config.toml
noise_aug = 0.01
win_length = 400
tokenizer = "char"
encoder_arch = "quartznet"
encoder_norm = "batchnorm"
encoder_widths = [128, 128, 128]
decoder_layers = 8
eps = 1e-08
batch_size = 64
Rows from block 4 of the text decoder, named by matrix and row number. Rows with one number belong to one attention dimension. Each number is 128 + 32 x the weight over its row's rms, rounded and kept within 0 to 255. All counts start at 0. Numbers have three digits each.
# v: attention query, key and value (stacked) (decoder.blocks.4.attn.qkv.weight, 768x256, the v third), inputs 172-255
# proj: attention output (decoder.blocks.4.attn.proj.weight, 256x256, transposed), outputs 172-255
v.90:148104100160114107165106128149049099156087119139106125121136156098101112066161159172148092111093105150094102147104189177143116100114114120135137066134121092156125200115124071135124255122120152150130156162101142087125100093149110070165196145127097074124
v.91:159174138190118130181129124168082160103093070164148131135126143127146103109069131155138127106110136167077143128108179103148119102130114106129102127165074047084097167056092114135196105131129132090083102159113095163126142057144137075172122116132157087135
v.92:202097141133111083112113145135141203088116074080114144223107091135141127122128135114113122130136172129179143133189171148166138123099142083119103094151116083105123143108112101105114160122119157108090122174172123103133136114125145181133154132139102151162
v.93:119113155101167126127069120138185138153134173101107122173129119177095110142125124140105139202127180060182127196132127208189124119124089116131106161078134111053120127085126138133045126126162081110145128122126142105114138134110112159052096134130085169176
v.94:163139109160081146144117110147151135158098096137126121085158153113187131127095161086148103095128057202183106112079141055144093080120110070133138100145075161107112180151142157155090138130134134112108152140156110180184104080171111078081094149120156086141
v.95:138113146142122110119104131118210089084120086138132104117174149175147139117116114066163150099188094161191161124114160181104118100124148105139096128100085077101055082121113174120151143196101183068140096087109114105126089141121138153181101128143162138151
v.96:143113145157124132128054119159067094144090123106131114142090154128121129048105183112110125098140113126178105161139135133143094108111134119122174106070101091079123146129089137094117150111208175086167148118104151138129108163133109128109083175201110137145
v.97:152155091165068106148113132076119128130113104110155115130137111168134103157175142110136105155125105108133133106121137115135129098102123143136120144126178150110106157160051125136162112049143172055163100096115091132132109122168115175138143126119129136081
v.98:140132133098130096137130146100150175075104141215157134133112115153164148115142086157134113185100096113098154083143109074159110031110122143160109144168132158120122055144132059195130066100090105114205119099074087081194117101137130102120147119107151122088
v.99:102100101170095139165109134152084185058100084154142110161170088150147114175168142198149136106100113121112137106137136084070148127174152104080135164137110075118133134017143163126138085138197137077083127088071114159140153137169123164169141099122145127201
v.100:121170126101129109125104083130190094176198133112107090079096151119097159128127151117118162135104182137167110189091095191150120181123114098100131127089162119149105128151085158153115119149202141108061113116139161160103122156118130160076069117119155122146
v.101:143109108160113095159183118131128146071191119110157142166112134099133168156118130137089138079120127107092139111137161091168160116134156108090151143194121141116103143164141105138148125135024100182124125087194156151126150104062102148187118155098079104165
v.102:067108096141141120167168173136070111077120125133142180120146140127146179121106096154154149067143116118124081102075107114114144131195174139121111202124093130165139089114146131105104150179081135150093147125076151147123145090116127103210100112187153106111
v.103:153172112191098128133186149131160150109139140120122091150110099124168132173127116073094155148162147136172134083178128140169146114118124174157111138174133128081112079167094134191113098108079168106134104096072108120148089094093119171127129094128151120126
v.104:166157087145069144147119112145116075102170143130103133090121093132132132115118171120155091183206083199161161102105082152122094212159092116128158102168189133102157137146146154162126135168177141107092133082094096147149117162184101153106138071181152106092
v.105:168081134152126139138125116171162108140125138209056089133161100075164115099127166107131116176139109143203103109145127151164128146147093123144153091125114149137090137105183130123182156148229137124107137100066137089114109155163085179079145122105124145213
v.106:155117079114119096123175140157096171048166089109132144141098140102142140149095126156119135088152157201119136134133154135100148173122141134099145145179123106163154114136127088112130108159121141118008152166132173165099162100096175133143107159133138103204
v.107:115117156127161140113200143174121103124126104151135092107127150096117103183132142148148118132089112105080153158121187148112079124142124113115147104139129136156177185112098122106076162164097127131135102188167084108128122128120141146115188114126133121131
v.108:098114070165101099196142098114104120098103124201130121126109131131165144069145147121146137157130110147142110096116070098104096145145151110148173159137175097159124118132132161141138101128184168096131157083084145133122136153046077195123120129084157146181
v.109:116121101143089156137111093141077140130065136173057144090139196096153149101145101142138067149106094183102105109126076137115093110097138128151127099143130148141133137128104112116162183092194143084110131126073087069143132119195121083068145107142160120137
v.110:103075108148130143071093173121095101150120129110102119109122122127100097134182138147157109096125099069166129207173121200088125128171135100155134105118123116170139152055137115086052173161162192116121128138121128064159117164138126118106173103161144136105
v.111:157066129094108139093120133102152153114153089127121139197084123110142135085134163122094135158127117072147198123162126184107112072164129111129108167130136130139155136125080066117109105125134128085165098206120090095147092184062109120141160106171151147113
v.112:117157146140141134142173114134104101124123125076140132116093169116100113098071127131112196093168154092123133159070149139152120120125168148128163154135107160102186144230093172131078134121017130123125106103156155145113110058091145164195113123179111113132
v.113:150136121185078185158106129152143126158097126140153132112132142069145114194134152125139114133128102108176134097093141143103114168178129138139143049110150174145120094117145142097199149065157162062147135078110140123124106097192073099100200106105122147161
v.114:106133126135098125134169115113139040118150088131125102097140113166155106107107115125175177106123150162096174148093113122083111126131148162136162098123125131133138156187106185131147126139091161123101104168186125152130127129134114186209161109109137151084
v.115:092156131119142119132132131133135123135111126124146159124097090126112158052096120116120123094128151193089049132110103130114137156105078143187136155071171114195076142191113149137163084076116153198084105147106181165124152139127125136094082163066115137065
v.116:112165128118122116176129144148150142151082145165113140067094150085145194060118101053124123111129075137170081098153150094137116132113116129160120152138120124094109127192153104144078113095093146188135141101112138106160093134083142086078086118074097134163
v.117:104164061189062125122135126165058152136055116134105142141093160127144118113092141140135128077164144179164170151106166132098115121133148096123162083141083168140182162068133177097136121094176195108136103133098158159146122086146138120121180103144164106162
v.118:175127074157078125174147149146100196063094099088164152156131141130156126122136120134156090104189077153120105097111089095138143113140129096147133128123123125095162064133089136128063103122031153098182141126144120150204130073146100069101139112147122091096
v.119:139114159149132125137148141086119147111080140107153107136129120126100073096134111103113167100099143097164158088124168118126141082112146168134099146110121169082110087157131195174122096096005151144184099086113099170153107116129114134158081133110098124093
v.120:120078119126148131105116141137147146130123131067140163166131118130122156159141098136118135070085126098103141126212101135114153171142149146055139113145091071113157120161133092125169091154152106151074160153167122088120172120096100194163137140190113165151
v.121:210143064137097131203092106134115116170152121161093122095122160082200134145112112104117111188101080167118083072108067084170117125143114111163129084181130145117166143136130079173123148108187118080087209104138131135134081055169112056053112155137115121172
v.122:132124095106097093146121153125119111087186124115169122151113137187132150146129135180172125151128123145082177139073118169096127169155137108118158117155155136171170120144124107131138148162130072091108135131133124142133102132151096130180169145096145109139
v.123:134109124120164176086137109113142109122176082132095117136117110094092052138069149127133115132171127114115136197115231182146128202166102104112125099122131167153165157076122187119065186183149130156107134198147158214095158167137148089126123136111097119141
v.124:125125098178114126161174128115154141101124112151125091119159102104181107180137124094144171110139065138192160121100165137137101108164127126177086140103131162135089106113107164152141135155102162094088076111066089165179113110132107159106128099121170140163
v.125:099123138129170112149150110168138108168056111140088124163147142077167130113096135104086141115092172163156060120158121062158117111080114172155132142065072091126077155161140131131165085070157137167116097224078140120134096126178098185024118138137141150117
v.126:135077173120198143089106127120124123139127175189054148144160140092129120119124149134116131175108131116157138117146125132139134115143115169151112131138099169148161121106169108108163149112230127179173147152057118062142083156127160072046155156112100150187
v.127:134110146156122170104124097106111158106094159149154083117098102092152129104122133118123122114131088156140095115134089078074128200182134090109116143143128140126121107117144185120209074104183153088154122092070102123119118196188157109098107090108180120186
v.128:136151141087153143144131148105187171070164187157135207100093132133132122118116115098132131138113147126131116103097139102151118114127134155160117159139185159174078115134167122069170159089129163145148129128149179128129142093021146100137163156124152154153
v.129:118126114114144125121137114130159119134161081139090086133144183097101076123129085131108139121168176065108161155103085118078135084107122134073134131099103113103107086090139067141135116147085135199143114167153127130118124115148151107111150117168095111178
v.130:147111175113081192113147137104171153125115126140164112199102086118164097194178160144139133161101129144120102112206168123153140128169104148079145150128196160164167134114177175099120108115168113135094142073138133130147089183146141195115170141059143129156
v.131:105124118091120062138088121119107101122101168112078165172157136112127180132158136133137143123110140087100080092142106111137115127208163136150101165169132171125127138179169111152194152121184132125125156212034131065127137138147064123153135131155150129104
v.132:118150147108101162132140096092133153079174154201170152119090112190112187134091107112104102137077154080117175129080168118143117158107086080105166140130141130156127129149138152098131150074144110142124094059175139181126166123080129094049064149126135173106
v.133:084135187138109142116119119143123110128124182127127131164142144163125068136088178080149147122109190151130221193153134174100123077062066081088160096143123163106101133063131123100096100134168112147203116102219173097142134171107165177145131120086091171176
v.134:115158196099122119137180127129149212083085107153167161151113162122120110107099123189111129065135112144122074029125112062163131108127147172091112128180124129127090112150139128122093137086076155156095133192090173151140110125091159058169112126093108125146
v.135:168131099155160104125119151141050092114187066159077103096097147114135155175088104159044137162158165088176152118123104107150122064138164184146107203083047112154080134133162092159195083108133147107144135146086122109105098157158117143100137109185114137126
v.136:076150142134101133137138159153084089133126163154136127114076111101131219166113151148106149104127100171096061136116097101189119135134112066130161116151148138083135098169149122181077152070152130150119109161084171137141124105079147100133084137140108123103
v.137:123153102159169131107152148151075134100127139145110152138091112115110128139136125100138132121166148099162105112156160147113110071109119192133151110116072158132124126170124155136104141098092155073194144091109115146121099112154132143154184160149169159053
v.138:139118176096092143145092119137179085149107178111185112114189107147126103126125160100144169130101096189117113174069087106107158187151086091119135088123191162139149164089098157110129098175128040127120136062202169192090202108152153105077121121055147122127
v.139:100125186108121057140080105164100051133090174125165165184167120150120177086118149158119117142039090089210143128140123096084108069148177138121141119137158150124134171163144128128118119086173107109132167099101139070102113166067084121187095123128144156128
v.140:094094128153112114135081125132161114156078151097147136138108190104123095093142161132135161121167096157113054086076092061094134130162121134143122074161135131125133129119108141175106140108095158170066207179133084179153148093122097092204143130128159067074
v.141:167105127117149138125066139157148118113125144111162092129099113118153123105155158152105117141087100116097140136065133191112121166109125093090153143113180137136157165106059048133144163189158123120153121140088111113061141133142135150164137126128138141161
v.142:150119154129084125134156184121138050133132137161132151111164126126160183112106117106140168116106125166150116147104101094127101091133155152122158085193109165120176129159108166115102131189071084122154113025098148152151101090160122076115111103156121134123
v.143:111158121162104179117109115106118148133138108112071100120187119142132082077174166123137151092098180120110107166112064180117136136173114133128132145095088056118060130106118023136164129152159122132156097175177139123120163100080166119178173156126101163122
v.144:129126085166144174122174119146081095170176073130163095129118118149117167143131130173079134134138145124123162098063082103174114138105155098126157160116083060109106127143117100152159111094099174124103081130109138127069120157144125122119084134117111183152
v.145:151145095161132111157182124172085102090186132139140118095125121163135140143104121165101115121121112141155188095103143160124107137129169124187151153090050106148114154152093188146167104130087115099155069073126137164098119123132129135071051142129120144079
v.146:105095130136065155121116111078131106160146152146135155112159134180120167153103093116131145130098160115142126164122096123122150157092120051162144128121092121088159132129144198099104101137146109160094102103180081084165155168158116100069094130140072163068
v.147:116126100116160099155080119107208177118085163099135179154147125144130090070163174102159121065139110105075119127153079149098139119125133084131124106164188169113091146108132056123150111168120149176166132194148150072122111109033108182173153140116109104196
v.148:082144118147127094175162110106081089108191122179097115078127131123075154122103097115096111121105170062128108136108078134149114101088133119147164136095066138122056131131112082137123113122118144155235100110083171147113171151092169081110038119093117172116
v.149:182147087147104113141149119115104189098124087171109114117101127092122117194137121134074103151166072108208102040208168087141160088126158187138105142160058110153082101201092147122171125103098143104169144128083080111114117172115113141155126133168128094108
v.150:164136129135120111135073143156168085111171121112123047108138104105120189152062116128082084140075122110163105116125099106123158143098148122150149184012101131150079143163170111150122081120097135150164089171064132071122110177177100089154127118154152177135
v.151:114153120140010164119153139088114188168141114141107089132053099177138205087097126151148157117147143140118083164088115133122149202093130066128113176225172058118128139142099100100110120189121139108115137138123134077102134148129181103140095118138073117151
v.152:098150179132093163141137131073181152141071146179119124115122107120127125179123098099171152081137154152112031120159101071169145117141128126105131132169134126176142095109187173112144128141147148169104138097119148174191106131100175119121102114118099126162
v.153:088109156079079075139092115122171114147086168076133172125166123143157116060115152101183180101107087119114078065125130123121144144128162148106116086137186174130140206112158118138073068194077086131131143096177119124156138089102119134142085131076094052099
v.154:118161135121162095112139097139072170095164116168067154164153157143155129133097118130078130184141175114153154125147154176147149056095118127118099144108111123111112136169130142096131099119116138114140128121108092060146098135125157150069112129162089080152
v.155:166125217134146140112122150124127145120068127154171091130125112116100077142153149100122146140163147130137161125130159074105166095110114169093127116096097124134094106134130138079118131110152104143127179108217103108155171130134164108161183130120132117131
v.156:097139165089077115132104123124187094130090104107137127154141149099147128035192109098167100074092107096084042091147145125101139116161152163072121077145175138115158147090118084131062144175115138155085087178162110094153108128139144139167132121131119075142
v.157:126127042134173137170123139143124094083129144133129153129122156125131120172160177117153134104154061121156146111156105197122087127174179152174158104146112117117140138107117081169136153147105183140167125065070107126158105101051108174174146100197140071098
v.158:117157111122158144116127138146091123097186153094166099095099131120149085077165089155082144131165156099144152118109223117138145128146160116168126192085055141158130114105133191129161051120104150098162123148164113149095110215106154121081155154204146160112
v.159:132109093127063158120188140106132079132173138136173114167091144136165159131141139166112114097123106121156123143080103111103094079159165108160148114120116164144126170162118105150146096113125114134142046099125147115166113104073094120197140123186113164095
v.160:161074100115102082129115131177102117160141084105086104167162118117159131159070146142138085131102146111084103118176067118122135121132135155110101150090099098094097161126156095171083115166086082154072120195052147114159093117234077131101110092128141129106
v.161:129113140145107107100136135159169151179125101073092131181173136119162119153123107140139107141093163151153104140181126182163139092179134095103088130107127131080159147136148136126092144111120111131115135253112120049151125110170155089166159108216136101136
v.162:125123128138143058172132126120051111116101143156123136121114143109120157111137139128108109194140156096103116152148159081144116156124107153127140138163116154135135109120120081128136164145162129037180211145036118167065170189176095115117136132114118167137
v.163:129106081143084142141107111136111142155110113119110124139120128075107093150153175120119124144189147173077136179158131204101117104161089094122109136093161087106162116070072082185092182149164142127160162130150105136145131092153144163146183116164111057177
v.164:169103109144137174108136124163173102155124088114138065151127124116130147085141117164128077094121147131098104137100114119121126180127141118087147138071134044143103113159136128151154170093116156203034111164098121132120071082102093122183138124105107161163
v.165:125127133115116114127125143136178175097115112155130095129116166099134089117164117116160105047135127127094124105184100122139143115147117110105120085163141119098059088140117073108098120131123087158164061151133121102126145135084124128168172126160144124146
v.166:117143103135234128181124095140149145140092124089171107087158144174093058089075123121121133123141122146104142143048097132091114150099113074188132125099137073154100101093070133149137149124103185097134181123119106157069138107092139126102050149148122116149
proj.90:138131126118152093113118173101172197079206159140177121109115068129136199179098099133117127105215121098140113116194150134092130103087125149060112230116125158149092116125226147150072080135123093126117116185090155145142111155118196169164063081123107120095
proj.91:137113142084142115089087124132103144107204096103089136122131128156118156211144157087097106141166175085077115142190133214088150102140139108083125144127122156125130162138217120111134099117168109126164156126171108088148160208129108152107108133182082103138
proj.92:103158147105158134129132145107135053082160140133131133045142143160141188154156126132170090170128141159157108136082156171141133185120109145090112160132107106136171133191168154112119058163072156132114128073095106137093160139095128132139127110158100130061
proj.93:119147225171131092142130144136110158127108137130180168111078131132162115126126111109151161127096126202112146123067141112110134143147173129144069143149089133140146116138111128116168126057090153203083157075095094091125132089126139105146213139100061164087
proj.94:105160107098175114091083159117090158077163120156127082147089111155117119132146125116092133175162151054053161107184139172089127096102129114146136157099144108168098139065104107108134132113146134080147126147117108117154199158050137131136093135141140146137
proj.95:125148157106155111089092140084076084129116119114093114185091155144128073106163123141121124111151079085070156133142129107107128111129142131162147171071065090060134103071132149132114076106134095157110143161138122155125135115085142077158118200145100129104
proj.96:111144141107164116114110120062139180133159128130162126089175140155152055175167150141100176131186179134134212103113146087129100083136142108165109169113119090113091121095129091136142153090096100131118152139194097174168160118102159105123153116100171119130
proj.97:112168207133135129122122158108102127118180120125105117067128144112096128128121093108154114133159172201091137128107144099122113176161052169155098193107160119077085115115125163163100154209147113207072129150116134148132219107098181112143125108157118114128
proj.98:155096079176124124156102114096164103151111163091130163094179147110092138119136095080096125128117165157135113153109077195115170160100157142157145075152088088110114121147089222098096164197158166120105080090161137085087161142041131164141124083122111156112
proj.99:178178118113126100142196108168124113115105131093073078115143149113157142075127139153056098093143143150108123153141135186140131128118124163119121151127168125101129184170129116052102079109063183133159099143109085106090083152106120183118109156123131086130
proj.100:160108158125165133129123152142080171122075146162187125195108184068097042095116134145149160119116100102120162123116186080087089140112139119196098118084090177108099105084107117142174130125105092190160128130154134120169128111196098087090162169148115090148
proj.101:091119115141153119105080153148171108119105080137090129111158099116151096146080098164169089175121104128133083139118129126108136079118085114115124127045149064195214166102125133127080073140086143121067146137080165175098150180138116175107121102149126180130
proj.102:125101103074117179069091111162124128100152101120033104189155109117158119133154166169091155079168141104109133142167110171139187115136113159099174140125174074127140149115164107101194101050146100085145114125142105087105109177147132165101119164104110101165
proj.103:139097173145178086115110161079160050117120114135129157082136155186116088116159110100156085149058136161143163165088094162087150199130144082122115131124161105110152140129087154131094148151153099157097147126101154113097255129063116117135158114115105171111
proj.104:106131197117149154160139204100089162138118103123145124145137146142108169116077114136110167122138144068078109087152131118099100097130101147104082180099152119114090068105085096147138137089117093206166194158130125103172153080070143156147114193088119117146
proj.105:149156136103120123119174152109103125135098150125223128148074142192105097118166173143112131129089120081083148170127086094066128096123161163110088096168125116135134089109083107084070076186156147135135111144124126161115187107108056113115101149099142103069
proj.106:108100082091106123152138126142118094139172122155108148137130129118137154103170168114122069149110113086147106156162144166129132116116134155087148074093162119145179165139142060138186069135090099098177090109114087145102111165173085135090143169128091091102
proj.107:120101077118078086144189142099141210155180082101193131174122107091106126133118141078122094144133139102144075153146116080117097169149172131088107143110139146140156109180144101139171119138152110090098161103091156161091042156148100093132068118148159101111
proj.108:162108140142140134129120138123143169125064135097116092136184158137109106113145133179128129121157140096142172152150164164116157160087109169139077098083169080114081116103128116079136142141097162156148128168071127150140128103135142163092152190098136117135
proj.109:189145079160072088166171082103141154155177160109190144123102120152076151089129131114095137121137129125166122151145123136073140115074129135092162111149117153101038074151150106141088121173179060133159151167150129154115098127151111145135088172095129111111
proj.110:113143120128143087109194119127127175136109152117169137142150048145157116115126109149077131021157093149112142115099157087115129165112142115111136176186111083131091111182140120088188125123141117115139157184070150157091100110123153110166127148089184132126
proj.111:111132143142142134124103147121136139140144121128157108119215095146080133103144096108088127082164135133173123148109145129161158222103121138116149079185092068103092123201166198124135108158125150068106166108180121114118093086177176128115067126114118156059
proj.112:107114165130135102108068135125175107140187078153138118157183090090149094190142158109126117156140145128112107125125122071166093119159123115075109150069168088171182146110115110163162160083161088133073176113122172143121153161172126106092161120098164132162
proj.113:104133134071108125171150098125085104162087128082153093159094122195154113100123162123113126138115129120071117144097114087096137092131118139084140144196159158089095139078110136063088089197157145101057125137151126131154128151122108110139096152103138172138
proj.114:115127156117157157103124158133101104136133065092108092187186149051093117145101193098143101099152105075124087142181123078185064187137079163115102189049134125144128153149090101182141151151128092170130123151122169116168060127150102124114099150154126088150
proj.115:125112099110137200106100121137074123100077154106079123135143206094109132142113161141156150103109126095110118122191113144133098124164116229149127056129138183121091102101129122158136137169136142107140074107129143083167140113149107122096139116206091152163
proj.116:115114081142160145099100095072187110102082144131155095101145094159128072158114127171156111169150148081093161117113177125132150068144173128136173090129161058136133068078117136088115146123131172087088138087069115139111177107103144192154159140113180163117
proj.117:138121119105142133134127093099110081148199125100143081104152100149102155130142148137047114177150147083143131113188153165157098117100117157067134164112122128102127118167137088112139112158089071076151107115165081097149077148104147097085112153128117133161
proj.118:054126144164164144131123095123145095135110136130094098117179098149177144097171124107074114109120153144059100139101106138125160141110160147095150132136140080115113138149149094099163144072131147129087162128100112094103184156079157187188141111094132166157
proj.119:127174145127191153089075121129110056112173108087105114093145114144167133149105138102122095150134156166112134113113111117178162098162115161122202158133164083113131137143086158083074170121164158133077123118136159120107173064072156137175182071144144132166
proj.120:130175137128136101178153088154126073120061144167117106090180127084150106093078170155168124144152117157216096141067149128182113108102110059162154109112142134131170159172129126098113087107102136141153158095081133194113059158206124135118122176107178076104
proj.121:116113166130174114132124167124146163095168172164131138124103108130108160098153089098148129132143150092107114144138143165052108072073092101096109123153152105165097143104167149130160155176149160135137110178107068093137185179135135201149123122097103105082
proj.122:135090143077083135143147186142090177151107113111092125208149149042118211054071128098130077082145111089121066127178157090137109178098127185092076158077087144133135112133153147143139083165097121141119110124095121125163081152110129154096080156164087093120
proj.123:061154128103134146088138209169089218107159109139104117161132143153153171163134140139123120142072106125118126104146089159109126082148169160096125159162098137162145140118134062165158111053116121126116120178108130116154062112148101099160112131097126087144
proj.124:149121139143156115089106176147049119124102143129121118143119104179133103086108118134117076133150127117076167159143136145062141089146134155104118161105145072092081177076125132081119134135147149132124115133141138129076206177037167111142117166136124140113
proj.125:153181113149138112141142107129086103094153161138153097107127150151079158164147160134150136147122156107160124168153096171111121086128120140117124058160132159181139146159068084154128162156162084094161106040187115125133158151142102085126139086151131171139
proj.126:136153092143076112150155116119173105161155162126157169094080121131132177119152152098114181134090124102115147150138084125109123059099107099109161089187100121141093134159092137102076145130144088072162096149176151149148104092132108110136095107112099128059
proj.127:144142126111057159161154068109094118171060145106144098137172147217113100083134138166112118129117140113115178120083136146157196057121134128132166072172150123091047104143120108102111161164146122120133155154183133155143150066113086148111086148119149124111
proj.128:108101171140063127117087149157125104125182137130084111138142129174125177103098159095182154086180139125103107116069156170059124174114100153112117111131125123113139206125063145115135127170116141079119125102070154144125139175181162131084131117124154116113
proj.129:163109135157134117158167148133114104110090120139114118165093098097207111136080065133118103155175114149118120131103080149189144119188204084131198163178135184120136127162160146089126110053127096103150140130153125126160069102106129099156134129137130120122
proj.130:080164079138129147156181189204103147133129163136138105082101127124133168107097136083095149119074100143108174081117098173116098156093182129117037128174139132157128088139057087122114127172113132088090129108132106148131216102080142147144124122178135142130
proj.131:172112196114109103126136129139118061128193127101074145069165096129116124091142138073132127157146123155152145215092108143116129135103087080131127065104113100063100157096098211119126172158110185113145134090149068113133095193153122088091077152119118134120
proj.132:116125102161130136105095136178089099141093150109121099115128137088133040165116190118130138101195182148136088135131078112122151140164104218147117073169075125192171179114087090097152075220154210108084097155131195144129133097163117145114140131169133131168
proj.133:077116057154109140183129107162164094104066092113125145139067146096142105144127128115187138107112106139124101064063166092149095204163164126125121150132176087122182098162133140105116166108072119147073187146110152176098117077096119082142164120128140145135
proj.134:080119083133122090097127164168104112108209147108085142111132167125157239138136121079074104146138158097110123175136133175100162187116129165167156167120120127130156177121094125122221129119114140089132112119165039150113152207140103155089097126148154150112
proj.135:154107177098168101133168135093162146144153098149133125146168084084175123099119103116054129156163155075092085149156099144167120173104098116126200152199085121119101098114160185167108105143126074133117116143128115117146130097118164136167093166105089090168
proj.136:101148073118161128120103116135170174133166072167103159141201160117169139172105155138106163098133171117145108139193149104098150119111093201132134094125118078181131172101092091119181158151111135097148153091146101149096181169159098171105115108100197138123
proj.137:102134115144103127099154083142197180170085091165188097138151150101141160091125113131118131101096170137096099150113147093169116193158111118061138130122105068115124091143137086115144136105123066150121116145127154119108170097142140112143096080102116141177
proj.138:127106137149089165140082151150125142112147154126126120142088141095112114167116127162204129130110120087140136105164153188128105075137159164154068172138126101175106120139138100123130144144166228108138151171082125089156110090118145133077171116132125154125
proj.139:135133132101077135166137169126108137112181136112159151074124175091098073196129127070128156138167149166076103141079148156156152160093146103120131139074107064095152103101158168147118144157095175106078087103129169157150194142179121130089074118126078146155
proj.140:152157166142097091134125163153107178083202165147092134139141078141124156211094079155180117112125155171140141161181109196119130112136118108157129161048152118119126165147098116102134148091121153125208172128112120099138126205157154157072106148150103153142
proj.141:162140165160140150113119156119066134161133110165146125119139148190171155080114061163120191148159149178103158102093138105131101102124160171168098175153094123103073110130162212162082172090086149158121113080119052119179144101088139168131085103125152109100
proj.142:056112127117111120101090179118197198108164106137204145176102094118107117209135150149118143108185113074097131142082104135125133143113109101096092160080108072158089157103133105106175103116196132100141129175163154115111146117134106170099111129072149177108
proj.143:145134131092110125127138093143152110117105132124119141149116107160137142131110071175137121115141092104112203152111119063170114144105128120137118092205155124147125189153136198101149153124155057146135176095147130129111080073122097066108162083130122124072
proj.144:161175127143169113123123180092132108100155097190099087122149164072183100119123098178077128174175121130119084138202092121128116126103099193153124135166102160205096161109114156207084106182144100162138157139123082100147132121135089176150155123147118090125
proj.145:121143118161134135096100139092170156164148111141126103090125149094125088133093156157110129165133156098073090102179123096101136153066079198117135157185096113127084122091133139148103128154154137169120122201112147104142146088144139154151171117112071123136
proj.146:158098117139193146113126108106153086080091131153153144148148118100086065185128144196155102102168134127178084156151056103101127139117124206140148146110153148196112136115068080147161096134141168111105162145140161148106130117079110101139132154151134143148
proj.147:181141144131079130133114122132055036145132168115073136113128096187098162086141105112174117157117123153171175142079168116076127112083133093152130138093158110051095163171108216093089176127107140113137123107111075144137093162159142093109153136116124153054
proj.148:159118096141107100071138106150206182134115082142094142179126161076171122123152119166114129102195130164124072107141137089113172172095104146133160171152133124153147178134158142126144092135070112132075163145106133148104094165152085135115134134091115088111
proj.149:103133162113170142114143151074168092147157134130136125092142110129138157072152129082093139132088172119048131133157118155102143175093096096103164159144144146117173103087119121109128119107085084129102105090116105100164138183150214176178058150156132087145
proj.150:132098124116136118125154117095123098123112141107063139166098168128132097095098096107092167122194168108065068122127141113145121137130149167189147132144119128102106112078106134171097110119104162104099157135131089168138176159138146108120083155127084120075
proj.151:126112109086222174097116103088151048127163111106140114115172084178159129137153131164085113115133127127131145152128086125124152105171100176128142107107155142148130128139124096154142129121102082147105169124106116149120118068142080109190157141160136187105
proj.152:071110131111108086139131127210116139112162167097098156131125116122152180143132175083132098096106108073095181128149104210116123178135136109141133100129178131113178153132097053071180091150101099069131161158107141118092195077104127118089146181141172129092
proj.153:138151080112109131132150128119156194139170163087104159115098094172085152163105162153169146146117115135187203132086155175098141118093104100157083175062148076134112092148142156089111164150123174079136149146097129122086136141144115090102186148075117202091
proj.154:136144070146156145128133094094157053190076119093191133125068132105175072104168133042118131109109106118102119111072132058153131114132160097126191122148126103126166123138164140079125134096121097112098145126149167163082134129096163095211149160128129101169
proj.155:074124153106066113156149162154154097084140145151111136122125154099111147114166126095174100107065147122124111096135158176164125158190142048176102121107131120113211109084109116080133132082135126121145111110181143153140111171094144124109103116145143115151
proj.156:154163094108172171183157117134070135131145149105166162141097125185132151200086151105113140130150154165122179153052105121148143093174193053185148158122168135081112113163132167080147147083145163087149122099129140149137174124132101153128103112128129191096
proj.157:144135178149071122105091097118136155166126140147143101096110125153100141098127078131115131150092173143110168086139139081150136123042094118078111166113158140118074125162156185128120154094125059182174141119130158080099136107172158149129137153053138106113
proj.158:180070134138147094116112154094127100184119094143119129087143175087167131135081138114090131140140152085114086095167089121114099130142161136178144159152123141083068175051139132164108188087139115144096064152116151141161170087183158152129103072093089107136
proj.159:087157180089172167088119150112114163104194110136114144115156119176086101166089129151076135151120214113087152156140108084125143146074083183103097137118101141110034117140090186111147109182175097127111119124177123133104159085198119163166145098112115204101
proj.160:131127066135178134124207105153138188123125154096132146169090108157129127077139074176097138148164079130143134161110103143141168090083154133117140104193135169152098079157178129174122110150131163075162184155149075097112138142072111110153127150080073119144
proj.161:097143108106154108149158086127119077142127091113116180109098120216099175074152133074085138147090112104177123164063121059121132103120139129134149099129118139104102083136107158110151110112161061099146117118193071126085129086122083134175144112085101161128
proj.162:160110145119090127079109156157190179127129083181114123141161125103168156101177126146150133097139118129157078151145077167160088142163145113088094126133130101124175192126184139173149113096146180131084090106054094125154090210155181123101057122080161115145
proj.163:151155185142184126118118055108151149109104099136167122129122113246113136131131109185147144092055086154137155062132116100171114102100136128100141147162149142147099090196198161082119115078111077145172138072124098118123107109117181108137126127116135124109
proj.164:123176096116154135127191082185133163114121181115117112143078150134182072132107088127164117160180081180092170127118110126122122058146171103185119058161123135169150137110096138133098071187126097111208184107160150164129148133125084124112118148205101126123
proj.165:116136142106144133143107133124062040127116146087094153087124126141114137092097136089131124151129151121096177170076139104093132141172152024137169141139156171073153119118061172116139109098143155130157118112164095103174072167148120160143118139147119143099
proj.166:218128180125086105091073101116092103132117168125112106113119138103157118131146119147194105111116093148118105080190180166150132098136132194167150138112161103107147186120206099127136125143125091176148108175052177098150100119130139097076185135164096059148